config = dict(
    image_size=40,
    widths=[64, 128, 192],
    adamw_lr_other_params=0.0019,
)
Rows from block 10, named by matrix and row number. Rows with one number belong to one channel. Each number is 500 + 50 x the weight over its row's rms, rounded and kept within 0 to 999. All counts start at 0. Numbers have three digits each. After the name is the row's rms in percent of the matrix's.
# convs0: first 3x3 conv (model.decb.0.2.convs.0.weight, 128x128x3x3), inputs 64-79, a 3x3 kernel for each
# convs1: second 3x3 conv (model.decb.0.2.convs.1.weight, 128x128x3x3, transposed), outputs 64-79, a 3x3 kernel for each
convs0.31 093:577525475623542474472462441502486432543569506576578539500555565509536529508477451562591576522529488506492428521511525526493476578568514560578570519626589540509480514539514442450471441430458516541563489473490597498441552593571499523554493504526509532485471544499478565523453444427535554517489527508433528541426478536504490524489452431533489455525511509400448453548545547578534530513537534466559567444531515463477438505495416376384363
convs0.32 091:549532541517524557527519560489442495485468527489482475484492476483507506504497482458505502434505528475507508485453469482466490509495497562541507541469457508484464613571494584539474529517471447428486487497525543532496572548532551543530447491513592556479516515456443475432451488499479478484505481517457480505437487457465530450527536534461488537356391446532554576516521506519490440417477502472502494499491497495447464528476510522464503
convs0.33 108:464480478465492483493530498453460506442431463482468514461436465509508518511537549567526473532490427574546474484492513453468497482495521467499490403419435425438429526533501533539502514517487533516496531502482549557556462467462475464449440429417600548572578538558551527531543556541454441422480457442413432452483494480536532540510484505554522537525482496462441451475455467504502545471445430481441436504479467476467424509491445495460415
convs0.34 096:435512544407506541436473499514541555498498527455448489486505517478495485491527504468444477453454464490478464517467481565501488551516479509453445485504522489498527462495549506544608501509551540524501493507518540555562476472504448455508507492508419459512494501510545512493477462470498478513503470461611549442490561544475566613451469462505496465545549528455473467476500501494502529462454438492507476476460446517533582513514533484491469
convs0.35 113:560517485581519510603575561448433457470458478486465489509567584463547592425515586426398366408373364418365379465466461449454457430432436510529495536532466555523475465475496419445467406437449543548541499498495463466470509486468490477475487483498505500491513508497515503506475471432467469463473481473401457518415458494435460475494505503461471489440445478518538554453479493400422447518497439502471428491454416454486522460492552531551568
convs0.36 098:481401395486459473499514584519546530529553524458481466518528518511506507494488518580531472574494475452393436551515492544512463432445418513493497528463449575511453513479497540489499583533523539577608535552567481466512551516556541488505515510536519529581483498537461481517445489412483515490441448468654699559601606569503475478525532492468497480463482477455488510488468450513509457556622575576611568604606572493467476497479475496488485
convs0.37 106:439440446472455484489503507399470534431452440510458402543534527492482475515521512398435472493488529508479516529574531462487430419450454553543515522552543489475506534527513480447482491440502622625590566550549536547568457452480500500560510496525534513561590574576540510502508583566510521502292269309486468512525485555508466528507478502747740725615593576512502499506501508513516517550589495477523504449488518370397456382431483419454475
convs0.38 110:533526544521514487557590555511528539469474497502498515514562569479530579499500528465475499424437443409453462462461473476486488469478484523530520560553491526535458477510524493492506502488481425456452419467497411451503460450479448435476460434478515494509508493523527512540595549539567541509575564545454461454453462464472476472423411449440411419479455435487499506523499497532493462527479518563485467539485447464431444542537496531571549
convs0.39 092:505583563527559549485483499600550545550542556479499565441457466483508527499493500526529498444478468440521545508517507537500483525504490533488452503497435483515460394462501451501511435467473390449467392447487407444478429421457431442494483530601514483517494487523482484505529567442484495396462493447416486529481561539445552544473465492503507520569548512499496444557527478506501484511472395507462431511509502438450477499531505611649567
convs0.40 103:466463467497504503521526523440429410478464429465448418503487498520502511527511515436422409453443438453447449460431437469468481506519535460474460482496480470486484489482479473455440445414399432466483449464477486487497511516512507510499489483478617567539585528500549492467486491514543545554561564569466459462469482511473495551460452461459464480483504506415414445455457494520524562434459478442472504492517556544567606549565611563584623
convs0.41 116:422435448428443445417430449517457445566539529572558552462470473485470463480460452491482520497479503496498521499500539468468496523514499394367400408368377410404417451458490453460488439474495475522566440496551442482530447446457462450412451458424465436410458455438460458456461444399448461458424423397434453492454461503512503515671641615633567501509472438541560546515517484508504455542549507511511487510514461492533486499520464463473451
convs0.42 097:461438451499485491493443463494479503465451477520461477467439463541508526578564570441426460412434479414428478547549566543570581481505526467444464462452481477455493570544552532524533541552568484413389588514481607554512432392392440401396506474464532493463534479458578525503497478493555504447688597480475501571454461517461486540349371400325378447544607678455456462505509508510509513521553483499556489452519511482488519484499536501529571
convs0.43 101:540501513532459457562502499474468509478450473505451463509466440499459436484471472415422459476475469433445438481462473523502500553525501504460496476432445456441437437438455397412423432434426541598593489522517485522542409421434460479494463463492578506470545474483495453478467545545495558521430467424381445492492517528484538565454470499507516547518514543521547544471499489498509497471565498534565471553583487443533512445570553495602578
convs0.44 103:433438421465453442479478473529461487516427461543482501544506472528502487496510497441502514431483515470460508525539551528525519488454433420433466459539528526526499441433447448456472469505507505453403531511466501474445470485537432452515520472490506483486477469508475476534465478517494518521542573546587584539520511513509483480475449457498494488524512498560517470555512468475435416559549596565535544517481494571538492554538519509495484
convs0.45 097:405428428391433453387419418539577539565589549534551504475523539460471503491456471454479457478481449468465429544490481544500484537506487467535454494554457474505434541528501525516509560558572495536533483495491449437421520526549522522534565552539457484523463485522494513552464485501485489494473498498603535553578529567590525529469497558460480528443452493568566573533547561537559620518550517492498465483524487514554565501543565478517546
convs0.46 099:488481447549514435512493434430394370516477496485466505495459426534504433503461392434448430437477431453497470454504507455494516456474507454454516489512584521532572513517496533525464519500457484463427488488470453485465509515497487442437525457450567570562540525540557533536441448399512575550494539546698596459673649493586601488476487476527524498575599583495481491567536534576564553596513471490473491484488475567519458570538499544550526
convs0.47 103:418437436450477474440432421521552502508532490529570536541530528522511496521519488508470430483427417495438422495473504495473508537546577533492444605536480605546491475482538476447464443370378397387370455440421527479464519472481500430435532451441533512536507474474498453436453468534495555666546614735420410419462455480560511528495464482446465474503533533545555574537546563576586608350466522393481506501546539472467466460466470450476511
convs0.48 100:427381440498399410505426403452530496473552559509584671575559541531528526519499503464473500530500501554486468509550556520565587499532556545564573548576554557529494625551509567496448513495483471506565472507553421455481544497466594530476595523459481493532467487518460495534484589594464575579439581586460486537543544516553520427541517499499475463519493486503475530548506537546520541496531432481570477443565467493487488557536510552539475
convs0.49 110:473490502482507507510561536487336507517352574510336581438439443462459469474468469491517462442469441419442433450473522475491531478484532584557499555541478525524493508490466500501501513535544462532503478535498497536495511425498524419512546440528543389489542359458548348452334457393382531429408538431666584586585517490567538497477437447512493472551537493534489523513461478493465485497525461487543474479525440532510501512485487496459480
convs0.50 127:553414467643489381547584494509462499484484519517485446514475477523527525498536597471460469459433458457451496475468479494465488482486489553656479456527569537449522573562522503529543469462523473477513428428462461462501495507539489445479521479467533479486519475487507498499520580557459488480445488488520528522502497481465436436496533511429549606443493548586543521553522508548528523468546554408459504470499562485497553445436513472434460
convs0.51 095:537586648570584663558536595500517496461472453523509495553552569514514546469481533503491516455428446469476504599552506474452426439438414534530554580557522588580547524521529476492520450479514479517600468508578470501578518497455536540511467529530481477493458485513451497527459449500536519527564573577502546580521564606452502529500488546494461516588566568516554557453501516446479449571488554609584559542533506662615598583538513587572538
convs0.52 096:575538548557521549485491532395523388474602296553758326504526495425443449460467488484507536484495519441470478432489529459523486391483443476504542510512540520495535495514512491526547487523543539435401653586540516500504492526511471585508460525455465575501452589443465641432483429527583382512633348482467483453528603539468456460492518538490472475556532516394502484470602520452504419545504459702435499590410434521499538516507506509508498
convs0.53 098:580578564555558584551557585449384429476409420704653638457507531451482493483510501435464458496482442513479423504476457446419433489462467519516498535520490558549497555553550515506502479498512512489516462489536479563608431411425534519500502502493548551556506517553478494572505539423466460354577536402492486494527503491504423353579573544494516504567564558608567543585532523525514511539510392546516352535542358545549580521535552469464460
convs0.54 102:432515544493557503547520453514452451528433521415312465491434437537464440559476426528407416525514482488477433493490499486462497525452479567557482452555593448561653486495540481520505495489430530559551464501563506480514473511501452470504476431447463453548508446526494411490509528490444516461302368318618498500426440495419459487519459429546533520428475493532518522514473506501450530463483512431500530417481507591572559567581607526550610
convs0.55 092:530521496539540526550587561515582503496556467519548463540455425571503443550552528437452503442447516406433489533500441550561545546549525518471460534455426530471459525519516523513522522547574528494471652618559573586568595568523568566539494506490538560560492521523482504488520441387583499393725620450540477450571519454521472391548519556532483483526461448580533426625613534601571503490429440568521464569532444495450464518479464561540480
convs0.56 086:447564529462514475461464456453448451459534531374520555458437456545496483603510457373485460450561525458507460440514522466590616474549581460456510458539563470538487563538519574549528554557537459523514504531533517530540476464489479480502489549551424517507430533516479548493402417439499538563498568584476590668534489539595533515471515491485488476554515509459538569486522506544570488590499531481505526403420552378454460415548566429561582
convs0.57 108:502482573462451557548511579516539469475486412468460368488474459535558560535553564542520524530455468534489500432481496454494503466496519575576637574569576589566572417451475418449476485495500490488500481473500523528584453456466483496485518531514505522509531541526526527502532473389476406328389361313480502497531548534468494512470501495447471487426439445513548552451461457429420439463537511401457432402442427485505515497484504481455489
convs0.58 100:436484496438460462532492467492448389608583505594608550549520499570546523534524520650580512563501467483437410526543520479528545437459494524495494502488516523532580528510504493473469415408425593572524591560506480437403505532552486525527435454447552564574506494505440449463557493506596551548590586582565521505584541505531489457543526548519476503468413436515455447549543526507550562463531514512569514525565490567521458508475446501455455
convs0.59 097:512521508457516498422477484525551498579597541655673621537538519490485482498495493470488526481493496517505486429467475475490506507525546456452484507496515485481489501456454477447443511493481545549567523547558540561559527514479539527491477490465482494492518530527597605588562552557501491521547522539506450379493477431553520457453455437513541509514516482475475457494492499525494480432488463506573538495549502510468454511498469520510481
convs0.60 089:516487482525491469517517500421477556496505555502461459543500475515514494514528524479525498551531522614530512495488516522525529534531509483509526475465461496462456519508564547505548529480515484509544455505566433484566430468535438465522487510532378425484448500541479512577568575451541514486543459499529540540551557552478469505510497465500544508527599593631521523578488492509455492503518557505439582464403596495483469478472483466497538
convs0.61 106:458536553419511550462511489512355581684439679581371623408422412550538484600608559542486496478430468530486460495475536517481527511487495630629542591582579483568651501502505536545550537551568475526586481538571503492473587567598565529592595548603532431538527412528499389525392541611474586633429513524490544556460529525550594580443407410575587556386463490534470530533506576481486574544524480494470490478496499443514585500618666480563587
convs0.62 098:523549534461459508480421490400464491441513537373465503548513459553502461529492458503424474487442418470446427514491513530505492476475469532501581588579603553614600514526524488512503522523496595555494582566508538513462462516539465509521487528543473494456446487493442506535529575533629683591575615534557540500487496524452448465448481511483475498535525538608567519524502473483468437453432414492506487472508518561561530503514490441426436
convs0.63 108:646496446512501483446471523517598447454631462383553344538551508510512506501468471455535555435449525445454524453455420530524457558594561508548617567429446551448399382478497406457482474503494575588622504484505514485509431469424499535447542612544431554410464595429486611442578448475604465473621487502542528485454423391513512484477528525578624638443422386557562479520518466530562523469466475470463443547532498453481475537543515519544518
convs0.64 094:540491470532541514494564604429459521501595706473543593479447480491469518569560576507417432495411500514462536505523516495517531481476476515498487473442456416397443435452481460464472474480466476515542423408429463427423496473532530494520530527503440427460490471461545505458527550444517542493476486430497484467450417395506519463528521469524524507391350345535517475501469381589551448459598605384508530438524541553474416581531486570508482
convs0.65 093:513523543531513518477463454506495521574592621533503482473432432546488426531512435500423465498452486544541545552580570524532511470507483479524516457466509444429476546543516464486479475474461538560576398388404460427405593672682416498540341373413502540563469520567493545594562529429535528412526564472564543495520430379485438488490490494492510527463449470562519519451414402484487457618629500451469374533527449478495540514490511476461483
convs0.66 098:504521534562541538596546510354519511424571557495650652520553613486482554441394445436411385414426433439447445513520485462482465506532542553509458520486428517506484556537556528510533506502510661683666591638683529606691474496430494517462502538513489522472463499446433490462541562629525519578574586677486535547441473500435467475491428448482422439555534514547572514509528533563606630549502502552521508612613624499487519488503507560524469
convs0.67 087:449458458482477466507472460509479449542492490605575574501534541496497470487464441476428397495507505427451479505457431491494514475500563440442448413435470417488502421437474431436466501494502550547509578592542487504490560623618546602622516548592508525548469485520457471497413361350518528505488526525495491478493507530441434466467442432529495484550548561553551532567539520546498483515510491510564551513579572443470488433460489455494527
convs0.68 088:403428447429462506501496543486566541491611615461544504471452455509518526496523519484492504490512518474500527436468505457501503437494481440462538435473533495500478475480484457455462516505507490462456493445445572556531498542552422469491414465477530571568488509501478484471441342374484410469423369477442472484500567560509547477589540506558559549445440445453514528433459492489485503516547634536503550536490490396459495403464481410505514
convs0.69 096:411428441474483490490497510523484445557567525459499467494546539528569566552554550394368443440433512439420501411446481439500547473504550554523474600580499591579498490490474551530499563523510522493485569557526501505499560524531552543577460481540420411430440468494440461465561616689595635705539576634516520537575514489561484444409439478511501531467446490502485448593585552565562541446502500504553546539538533556555578552525558483485526
convs0.70 093:534518553504476540481441491474500458546573503495550495502501520489463460517479441426435499364426490431515538480463430525507469453472469411405449437423406480476458554564542508504500500475477551493477503474489509507514519530501511519489519507473512535509502521489461472434518442448546445426569503462503514504501524521436468467435452495529540518460467452465491507498509542501516532466444420502481460496486457431473468439457458522531549
convs0.71 085:578521496533498490510481519468498444401431465418456540475429400479442391515465407456443363464484454416436457499557527437479500405423452513473406463455447464472473476495501456512513505551546499486465573553533683635617518567530535570563535554537471466370477452399494489486498471487486518512473525504439412476460473516463502546493529510435456460474497522480486517490510506512552545462434457446457469427481506530489477546499493564532510
convs0.72 089:542509514519491507526482444457462572463487625454482595522488493458443448434447472510531500484480454468461462426502516418474488479517504491545485495548508479493478508464434517493456585569530611581581576558570536540528420448519415486571448549638475504508494529545501545566533586534560583457561570400479478523476462489500510503444446456516511505601598580440473500445460493454442467403579525407585525428572510514510542513489490560552515
convs0.73 100:514507500507511502491510509684613619590527476426415317521547519485519512461467470439468464469483484514524522515532510491499470476485450481501473518508468508488469515505494534510510555522510574568533418437419344356332450475465436447410432457427513497514504511528510540546734668473680625481497482399430480476471449438526468452564563569557559562646641608529543550533525489538529492622568461540484470480466444512493465488451432471460461
convs0.74 088:428459484406447462414438436526580489511553455479553515541542467542522451555546466598579566528516491416470476471475499481448449487460462488466491551488487522451504528545503533530475505466414406412439491519533542528505521507466489502484482476473471549510474504467435452419565476486519469506478463542392465505380465510484583625616570538502445426440423434461415395532492430599582520476496518481504553482485539444515516491568573462528566
convs0.75 112:436429455450444462459451454543536562545533562533521533506511498516523527506505523427438428435461457434454445486484499500503513512518509447459443440442452423429441545544538540535530523506512527523529535529529534530531488518543516543576501525553510544537533559551533553541545547536548544515508501444492551591514566616522556598530563559568597601545564582486497509466479482481489482538503437529498428547502410503522504533538516560557532
convs0.76 076:526481485474453444462472479493544458509564495431482471434416461471419421503448439457483499487441419539453386453455429433457435541555509407458509471497509489437450523460458564493525451439494479486520535560585505517575523536515557579520495517464524524468525522498493471450531582573522526453516496446509525470544530452481492431494442395460453448452455431529537523476509515395445473447510486463496464457463489555558560521526503525500442
convs0.77 099:451447507440444490443467499482494531484510551584596601483471448440453464439432463564554529543522520547523555481468484492463485579538548452458490513519525550524515487460443554517484573538522439414399460458444474488490511469478552492494528525562492430422501458457513493503448459504375418535428463561484531541484550506481561511480471454488481473478469479387386420444437464514514534533518483551542497554571525500457439453408405471426411
convs1.31 069:472493441429482459405438434547524528588552536593588599479459503488438456535528526510562552498519548408385418414456460434460500496507547488478473523497499499450456526525531512510505581583553450430440531484444507506472536467455548528502521526525492495505513506497498521540458521495487540540511531530466480472474519472463550531490538572455487528482486516566509456620558481606543440468510536486517529491540540487428457508471485433419431
convs1.32 077:507493461545493406555504406509461448526501487542552518542538524582557555607563558422433443441463470481533519550544511566568516547532504484538484539547492542517507490479441418426431405436419456481503485487521504534518585534529548523512555524499499509488561532495591516517609566520624580527620589583536531594572506554626532520550532530526503530521554596429507517443549552494583565562536492531530502494482491500482509480473528478508597
convs1.33 111:545566553543546542541554539488461509468460492519501507438509528417464472478518513526527480529523506577588529526535501505499464495477456484517445529579535527554518502500462522527469553525449421461496411467515412453466492596617491566610499546587478505506455509509463503492539545499523524450461505464593548543498470510407416518495458487493490512546518519450434481482449491521450510498530527503474480452449484550556531529538504507507459
convs1.34 085:451484495515506524479457483528488489458467507494539562571552548558513511647576548510478455457439455473462490529543505510535487534521501552535521520541530557582559489474495512488466525494460490481466460472459428448457496482508558487452562502469516466484487428488449446483505509487517528484506502472473424425402326315409377344488478520452458502502509501503496442541509449546504479460483505523546540498534580515517543512543580449510502
convs1.35 107:463409377470443397513460421362405431409438471471489532551554541550534516518493542671680631626672613600620600561498462502472493484472479569561537560568536531530514604559543603518502579528509471468527524516537594551534527470474488453460565521517400433415415449414444483458452432480451417473428420466568498496585492481600558537475492516446429452499437427490520534490503541485514568546466461507435456475436484511536512501508447514520457
convs1.36 099:541505458573517495520532519504541546433492504447465498483453480544514517486490508442407377492479440485527501440475470480484453446433428409485516466525508516538470487508530443422446470436444513517529519521550487487517446411426374379430456443436524525561467496518487445466552550560534503522532471491494459436511442428545504441501544525468466446477473452594600568506512532451445473530558495500476447510472436481560562467537530511482509
convs1.37 092:508465466484480487571591555554544548548530506502520531546545504534508505536501530506524533557583586520526544505534508468502501450477516501583543425499484425432484570564550522452445508504480415408420466467474455519526522542564472466467572512445494472475513450408538447428573594596602626611508477504477441500451450467526532503494481455482427449425383400448456432451435451515497473494523540495504516401445468526583595589591587546575581
convs1.38 093:437504480488533532479423412436490481475549544482540533451414447447427465441404481476540556470507523499539556438472464419500480372421444522578543491521527464481508492456417459459430435421435465491548519515552591587562452356373511442349527565475534461427517470433497539525469418413463419443429385451583467450555468477603514543506458490497408416556516478454492484502540509504505474518490509462470440501503502539485481508461475492517487
convs1.39 092:382478530407497554435519585592565518512471459435402421420407435472466455547518476538505504507471448443379358468451447533493464510462442594559569527487529470462547428454465415450467464473518442486508477518511490502493557505454542511484592570571584602559573580554495487485518510532497494486465467439452473506417488536456544556467478479538532529512524530526565521522568536502549507479430496472448501454442455545546532566557526529505480
convs1.40 132:504517471512520521466502499598594598566547540566557604494485469508525541528537575487484473484516519530546569557547565548533585568573612468485440459483465494501503516551588483517546456481546531478387543565428551582508576473420589497450571514521563550537548533524483507506502509484565560526636586567550589553532536527471533563593595581570525524584523521445505491472516491515562516458465505509489510516502529466457415452448455416449471
convs1.41 097:568617589537589578575579541470497497524533515549586595494491504502472449482469463519490456485475483507521554485465447464458425402432397538568512517577550477505525505515562519494528521480476494480427513487454531518498542533524521481458486451439550544523571546519543545558441410416486455438496455445547493516452394415420389426521498491467410403466391357497481422539529479567527537520505468477469411429447396556549548544516525525548539
convs1.42 071:514510516522502503501454467500543526541531525550532533453463504485483505425452467450468465467476452489480448465503508517505524560534533503515478482512464478550499590580615535548600473458497516548539493531529491474459584592631587572621576569584516516513499504488498535502413447453380411424387416442451512568480531551538555545476510540484549607568641682499441456477426419434370367572534526463433460442438476461504492400465486391450467
convs1.43 082:469462404499526537515566597503514481532544508566558527572558547568532513534541507529501500573554580588580609574555497549540515536554554569578535541532487534546508541507510498460481425442514583572523556520486518488475510520542460460493473485489465473484448506499516532492601576583605561557602585559491501494592605563568579555508543542501501477561528485571488480539459496521463509559480451544492485553552528479534522510543463552553467
convs1.44 096:610548514627619582562594578577604563529545504521522488539511493519507518480477510450430363433467417462502460448471512455510529410457500580557502561506433570501406603542506614494458538473469510517481522490489529531541543496507514495494524501498479459498507465463487451451525510553489476519463442469474433433449406429489505493489521512518514492547501476552544541483471479468472498437460513452448502500447460470550569465518518532520508
convs1.45 106:512550526466529531474540544542469496546523562544518548533533517526537554492520548514603585481565561410444446527506552490474547495466561468494470481490474473494471423498566446510557459529533492526551474501482503522499443463446401410417428442451474505531460503555505522537554512538556513523565545544522476402540501441474455434471507529465501516476537546519502486535499477450414408542520490532519468516530476462546578504574598515569589
convs1.46 090:569551530577570549546526514531586615498550590474549611501486488488508510496532544503441373566521434540534440511475437521497460430466477540487390565483442500487499510469488498520535586597543535602623540589620534565571493484495536500489559495499457449494454425479438434515653659650623596576574554536406418441447393376533489421570504496505465514528535577353396421435493526454494519516516534517512491492481460463523512484509539453467457
convs1.47 101:555529489531535489494504464362459458435518479521547478538528532524475497532502522504464421487445430538501506492473463452469495404459490416452433403490509519554563510458488513468486510473463556513548509487489550516448452470515464472486556527473432515491483525450478504450448440444448473485501527540564572548607596519609605551580544521550512564544501545410458480458470528530541582605542540513473513387431524560515494526464453525468446
convs1.48 102:539516520480496474451476447488506532476480509438465492531551510506520513512504488452483445481509459497523488471428412533524451582597520419401381465453444449436481482476477484442456468420436484552578427488554392450530509518514398458479342418457416458538408444544407409510554542540538502476554520496436436529434444550485455571573552538584545538563536569439470473429460485431446501452480488509519520547511496465499539464465509505489512
convs1.49 107:489520439525570454531540460394523525401538541426543547604565553613471472568440417523535471500522471560564504494573566475583573487575573404487491457550513541592512546473485611488484585463450466555534461558550509543526442482474445451426507484432523508540532486503536477489455486480461540506485553541521539530495530507483538527552519420532440403508428436495505555461487530469515537522519577469486524439468493598558504603523467624584507
convs1.50 133:551532488489472458408481478460503495529481495541515529534488521480513493454466509537503484597610503493593602546519467518488470437520509463428508602512463500610548516512516502515504500446490463525534428488479492473494430480522459403473563458384442493513493455457560471397564533492518553532497520544481493505427466507491399432453456500459440483513496509443481496507462517500463462482472506492426486591546472475487495460439478581422428
convs1.51 091:503529542518498498538515504550549596550575626598586597425514540466505525503516516458467486501475466478439420502471518551509547579513519494518519488501506523521517521501456527560500548540475516474559476471529463476527557536578502534548482493514509569549478502503397432474505540580493530553541542508403437459428452487505519513433427405527498479509548571536528513531541545519521541572533481517534466516511439514502470520526484513550535
convs1.52 085:501426398515413417537435433438424506496489545523480561519531478543510437515488446458441492479459465460450390610518535560500555582563551487434489510446513515414486600557436554556460527550483446471434432449430421456435577563607516519564554517540424446473451461488464415464527495497570527501570572500438481488436488498549563565494491507529495480452447446537531478514530521444467500563583509503538490478575525479486524486462462441420444
convs1.53 097:480480462494453393486466411373413458386451501480497511524542513503470415525507484478440475474440441425428445496521544522485506564528459442453445509535495553535547563557495518541485454466403464464521463501539470509578494522542543610602507527535443471474437455459427434481467478481487507476491475392409467488446469521560551567550458396529444425471443453505467446443430444468458459608562529532498486502467443482451417458496497400477551
convs1.54 085:523531465505533447510496464548471494466438519426498559441484511440506512524555545467448398444468445499445446497563598483582606470514563577471421532490440496529467486550620522583598549560512540482486475467512464495522525512595594551574569553504558535536562496542491529597478504498479513497518508483552529523509468472439416390547488472529512495579576547510414442540449426550487427523523530593507455568495452393391416378374438463497483
convs1.55 079:461459472473462456507508482395400425409429432463470462517534516521508488453435422532502441533480395512454385476489494465495515422473490499455507484470501531459490529507489526497490477476491442447447454411395436389376390378374391393382437446441508451436520497452498455412456447492468461490483443448554547554542535538541528496505468445508480452499470444465467426447449422421417432525519573490478538494485525549528548579575548575570556
convs1.56 074:413441468427448462454461460523483526484467531533535570455453436458469450461465460546539562477509507464512511489448508510435461482441418467482511478456478524467516565493468500469502437473535526544594516502571544539617482461536423442517360417493475501486496568525491552528530492450565504499598588576461454495428436513422419453462482461446457417510487450563517490500509495461510502482588529534619534485531469437428452455456485478464533
convs1.57 094:578532511526497481513508480405471548385461546429494555486497460507496482521484468528523488497488446447474448471471474459468464449430422446477460496533513500498479608585508581510458553503497385432472413454470404423436504487518490492529537520539529542595465497566485477525494499504502495487493497504477462536470488552535538591477485493510486449566515473484481451457455457446445480534525506534524524541503493473516581486506528547539532
convs1.58 102:528499433509470465519511520476472482430458439422457473448481495473501468464466414520501506494468484478450475627566577472460505442394428515447523542457532560488557504446422505489471472514503487533563465462518458431452396443505370453532350483536427423437484486501463512494467476550466463538426451535558536514490477432480510468533535499500502457501512532383421416464538516482565518492461510490432495466428500548530575553539560503530576
convs1.59 106:476455416516479447505514502483486562470470551470489513422474440449495464491523508449405428454453420457419406509469523558538535600609587555491473553486513581498590561530553542487484601528454487526470473496423481483471537547538506502509557561509357415432436502476481516431497533507541547555471449460540484477513511526544639621473478453515503512466446478520593556578637598593610522489471426478521507443464477488498564497510527489446443
convs1.60 087:477451481520503485535530527497532497470518487502572567500472441504429432522458426522499470469482485468481500508512553494533573475494527483454506446446543457455558445423486532478483557478439433444503451478494487500466455554620453508550494493486388481492521540506471463403383425484372441508433469505379394383451493457462544522481422457423379472435422521481499440556556446507500417520405531559480613564495627515512515532477464544526477
convs1.61 076:463449457421428436456459466467462469464447476486482496544558519564560525567506482447473498361443526447543591522571609538552574569562570409482492342424501388467515442441515478500510493525498462416425429409476444524587431447500402411488384411483597541554516483547473504543465489499515533526570579545559522500575506456442401391454460444445472478517502508534489458535501431569501411425433401506516424416418392416419414418421435457463441
convs1.62 073:468475476473469438458448455517465446474475466460535512500471485521494521562486479424420414424432459469429459310396453349390436413397412444417433467440472505486503583539572536530553519534532550504498544522514515509463511523540583569521582573522529511454473434424432476484449428420427395389444392383477483516480497519497537555560514502522507505543544530508449437544518465554538469482489490506520488532526503521486474506448453478473431
convs1.63 083:575511419562486445573539531409422494474500531479456526518536548519495490498486424450427416499446432486478433542477499549457472627569572432446457514469520548462477506544549547558488534561506494523486466509435472531474527544524447493530473413457532492499413453509444426484529532538556582558582627607461500467455551506444533511533526518512498494550511458465455397512495463556513487560581529522593588538631626523513574467524514450443459
convs1.64 095:484492546428427475461462505515565569477487491529497487583560545540500519575552576466482526465475488499515495516543603452481499513510510499464460476447455540524530488556658541567629538481489504547643430495536482524491555528481586569517530520503553557497571492419492432392510477492561561536597599579499514468503558494422471445580525485497508592539587685543565593528550532490517502555529526549530569494464501455465483406437529417484537
convs1.65 097:517500549438425513438448529536559559494529506529569576539500480576493456581504459472432446381395417421455462538535598436402495450417472521485531472474548494467498522538560545560616530529600690694640518520508422410417590549520537539543411449443446487521507538515466481461516474525463467543550561596439474459501553533446529545549567495479525495559559565512507474533547517491518517574557533536524574424423521530534493485476467471492482
convs1.66 092:556544491495531498425453420476482521422435470410417433461530588499574600525531512508526558452472533497545594535584579496534558492454461424503506435502510412446418487467477540489441556494442536499493409404415278329405521487506482452472471454443519473473570565537581582517437434387403418370375428393495435452469485524486571622499551480611584494643576513467462530468476551472504564471460407508490461500504501511531519534493466578527506
convs1.67 087:436420438441449487470453489558539569508488512487475517485538536436471446379426414476482427511489421578510406606502521555487515582513465534469461484420457504442486533488528538535556512513539539447456430428435339390407463475528413435489410456429386495522505575579493493501527485537528526560627611617520487503471534563478529578462547518522498506501484537492496476427498503411462449502460424534497448535485436518456472453367430483473583
convs1.68 085:507571543444469452467447455499488551429438503496511556584547449584543420598537420510499496442441462477483474562569574485474507471426437484521528479491506456466482493510525539569603452471519502509514427463494402486492510526601515551616483532555509527561537587594503543520545594584559599602581609608501538582425520588391455480595568515564520483553492541462480486433457486345407435513496416525541493400455476465476455427457463522520547
convs1.69 081:528587589550612608505543544511523479496490447491460446437424452458462482468472485469487488460477466442463489386465549412480539417466492408422400390398372392423422458450502465447496492475490486506505507501493542516498421410404450415392473444444587573527549505459496495476388382370350355338307334361466479488445442445501451425535490497522536559522579619516477483516464440576503429472494521478515512495499483518505504526491498476453478
convs1.70 085:547566555499516506490488468534555601522549600519514564586587572584571538606573535597594603598610637617607589478477485545552580560559600547525540599571588622604601507515522469458475433435458537519542503469519516519529590575559526515496482470468452438455491494480504562578573494470601525515628551537526547594517546597521538603559565562543556573561601627471497520494514513518539530555571557540548515544533499503496523469474490531558576
convs1.71 087:487514554486517541506553589518538557515527570500508538575557592611573598606574609517543555579587564583596542480531511458507499520541513469466520488491518530532557573584584541580600471482529437453540424467541465506493578529535556497473512466402556522520536467488510470523546519489519492448566540496468555568453553618442537619515520550527524555530564582446425464467453468450459474494504503505514510534538560417428465418414454449473496
convs1.72 102:480491486471478475493462466452521547397457502482514543557527566551455509517457480430491508444462475477449458533528554488498540527465486598547509584537495540494510455459546545543538561535448379468510362448444379428415446503560557545543615552502546538512577521500567494499465433442457498465508502476450495437431509511441511546493418424466380484480479593499518582513554599473502504536414449482449488501457443516445508506458510479482513
convs1.73 083:504573546512532503463503523500501488490471447450433426410435528438483580498529583573527529519505523492488518492460495496454490460484560558574530588562498557504459621597560626574535588534496568566551578526497542480445489549546446462465439453456471453452418423421416433411555518498507457439510482476512471470501476464489450443376413427419472500505550570520502478499464419526460405506523589531522526550495436529530531479460496474431460
convs1.74 092:476484510479480486498488479450504523451494510483492476504503475531500460527504496472486538485493496494459408581580603559515528514433410572534501507469446471432473423393442490509545547528492459454492430524546460552512422465503496559544501547513455489493481487476449484488442504561445522548521543542472543540372476516371451510507416381539460509596575611473535594445527559418480470559500493517486524477466485582525467530490492511526521
convs1.75 093:497471484473456459456452482448467504380430471370411456457480460475499468492530522494468405484467409505464426426408367488470416554535466485485487460473470484509503482483481497496467429429427488522547416450501436473541584584581500507515445438453472476503476454532491491526630593548603571521561534485409436470406405476381358434480486523486501561506512546550521550481493522519523562488469503501472476498473492461493521438486507451493514
convs1.76 071:567551567472428507502476523518554559427464501464494531525575556631597520643554489552507458544509493498509467591553560526500545500506528543502484560520505539515513547532544540505543504486528472536580434425513400422486574536548440468519411473515362433523432535584441506553555488446547511499546532536491472496464506487424468474493525488549536477542477494504489481430465448385443462572546507551510527570545563484480527467465471467480511
convs1.77 117:448469432492510457521522457509407456500453503526492521513589552486577527452498460414453461388394468342378459631556514660591570579538536533546538498534530489548525436472495371403426424499524560513539520464523411432495553477508484400435590524500437472521514570599568569584536484450541490449552524475471443414509507479503473465410467469525485429586541509550559526521539548530512549515525386510551427522573474446498553466446459476475524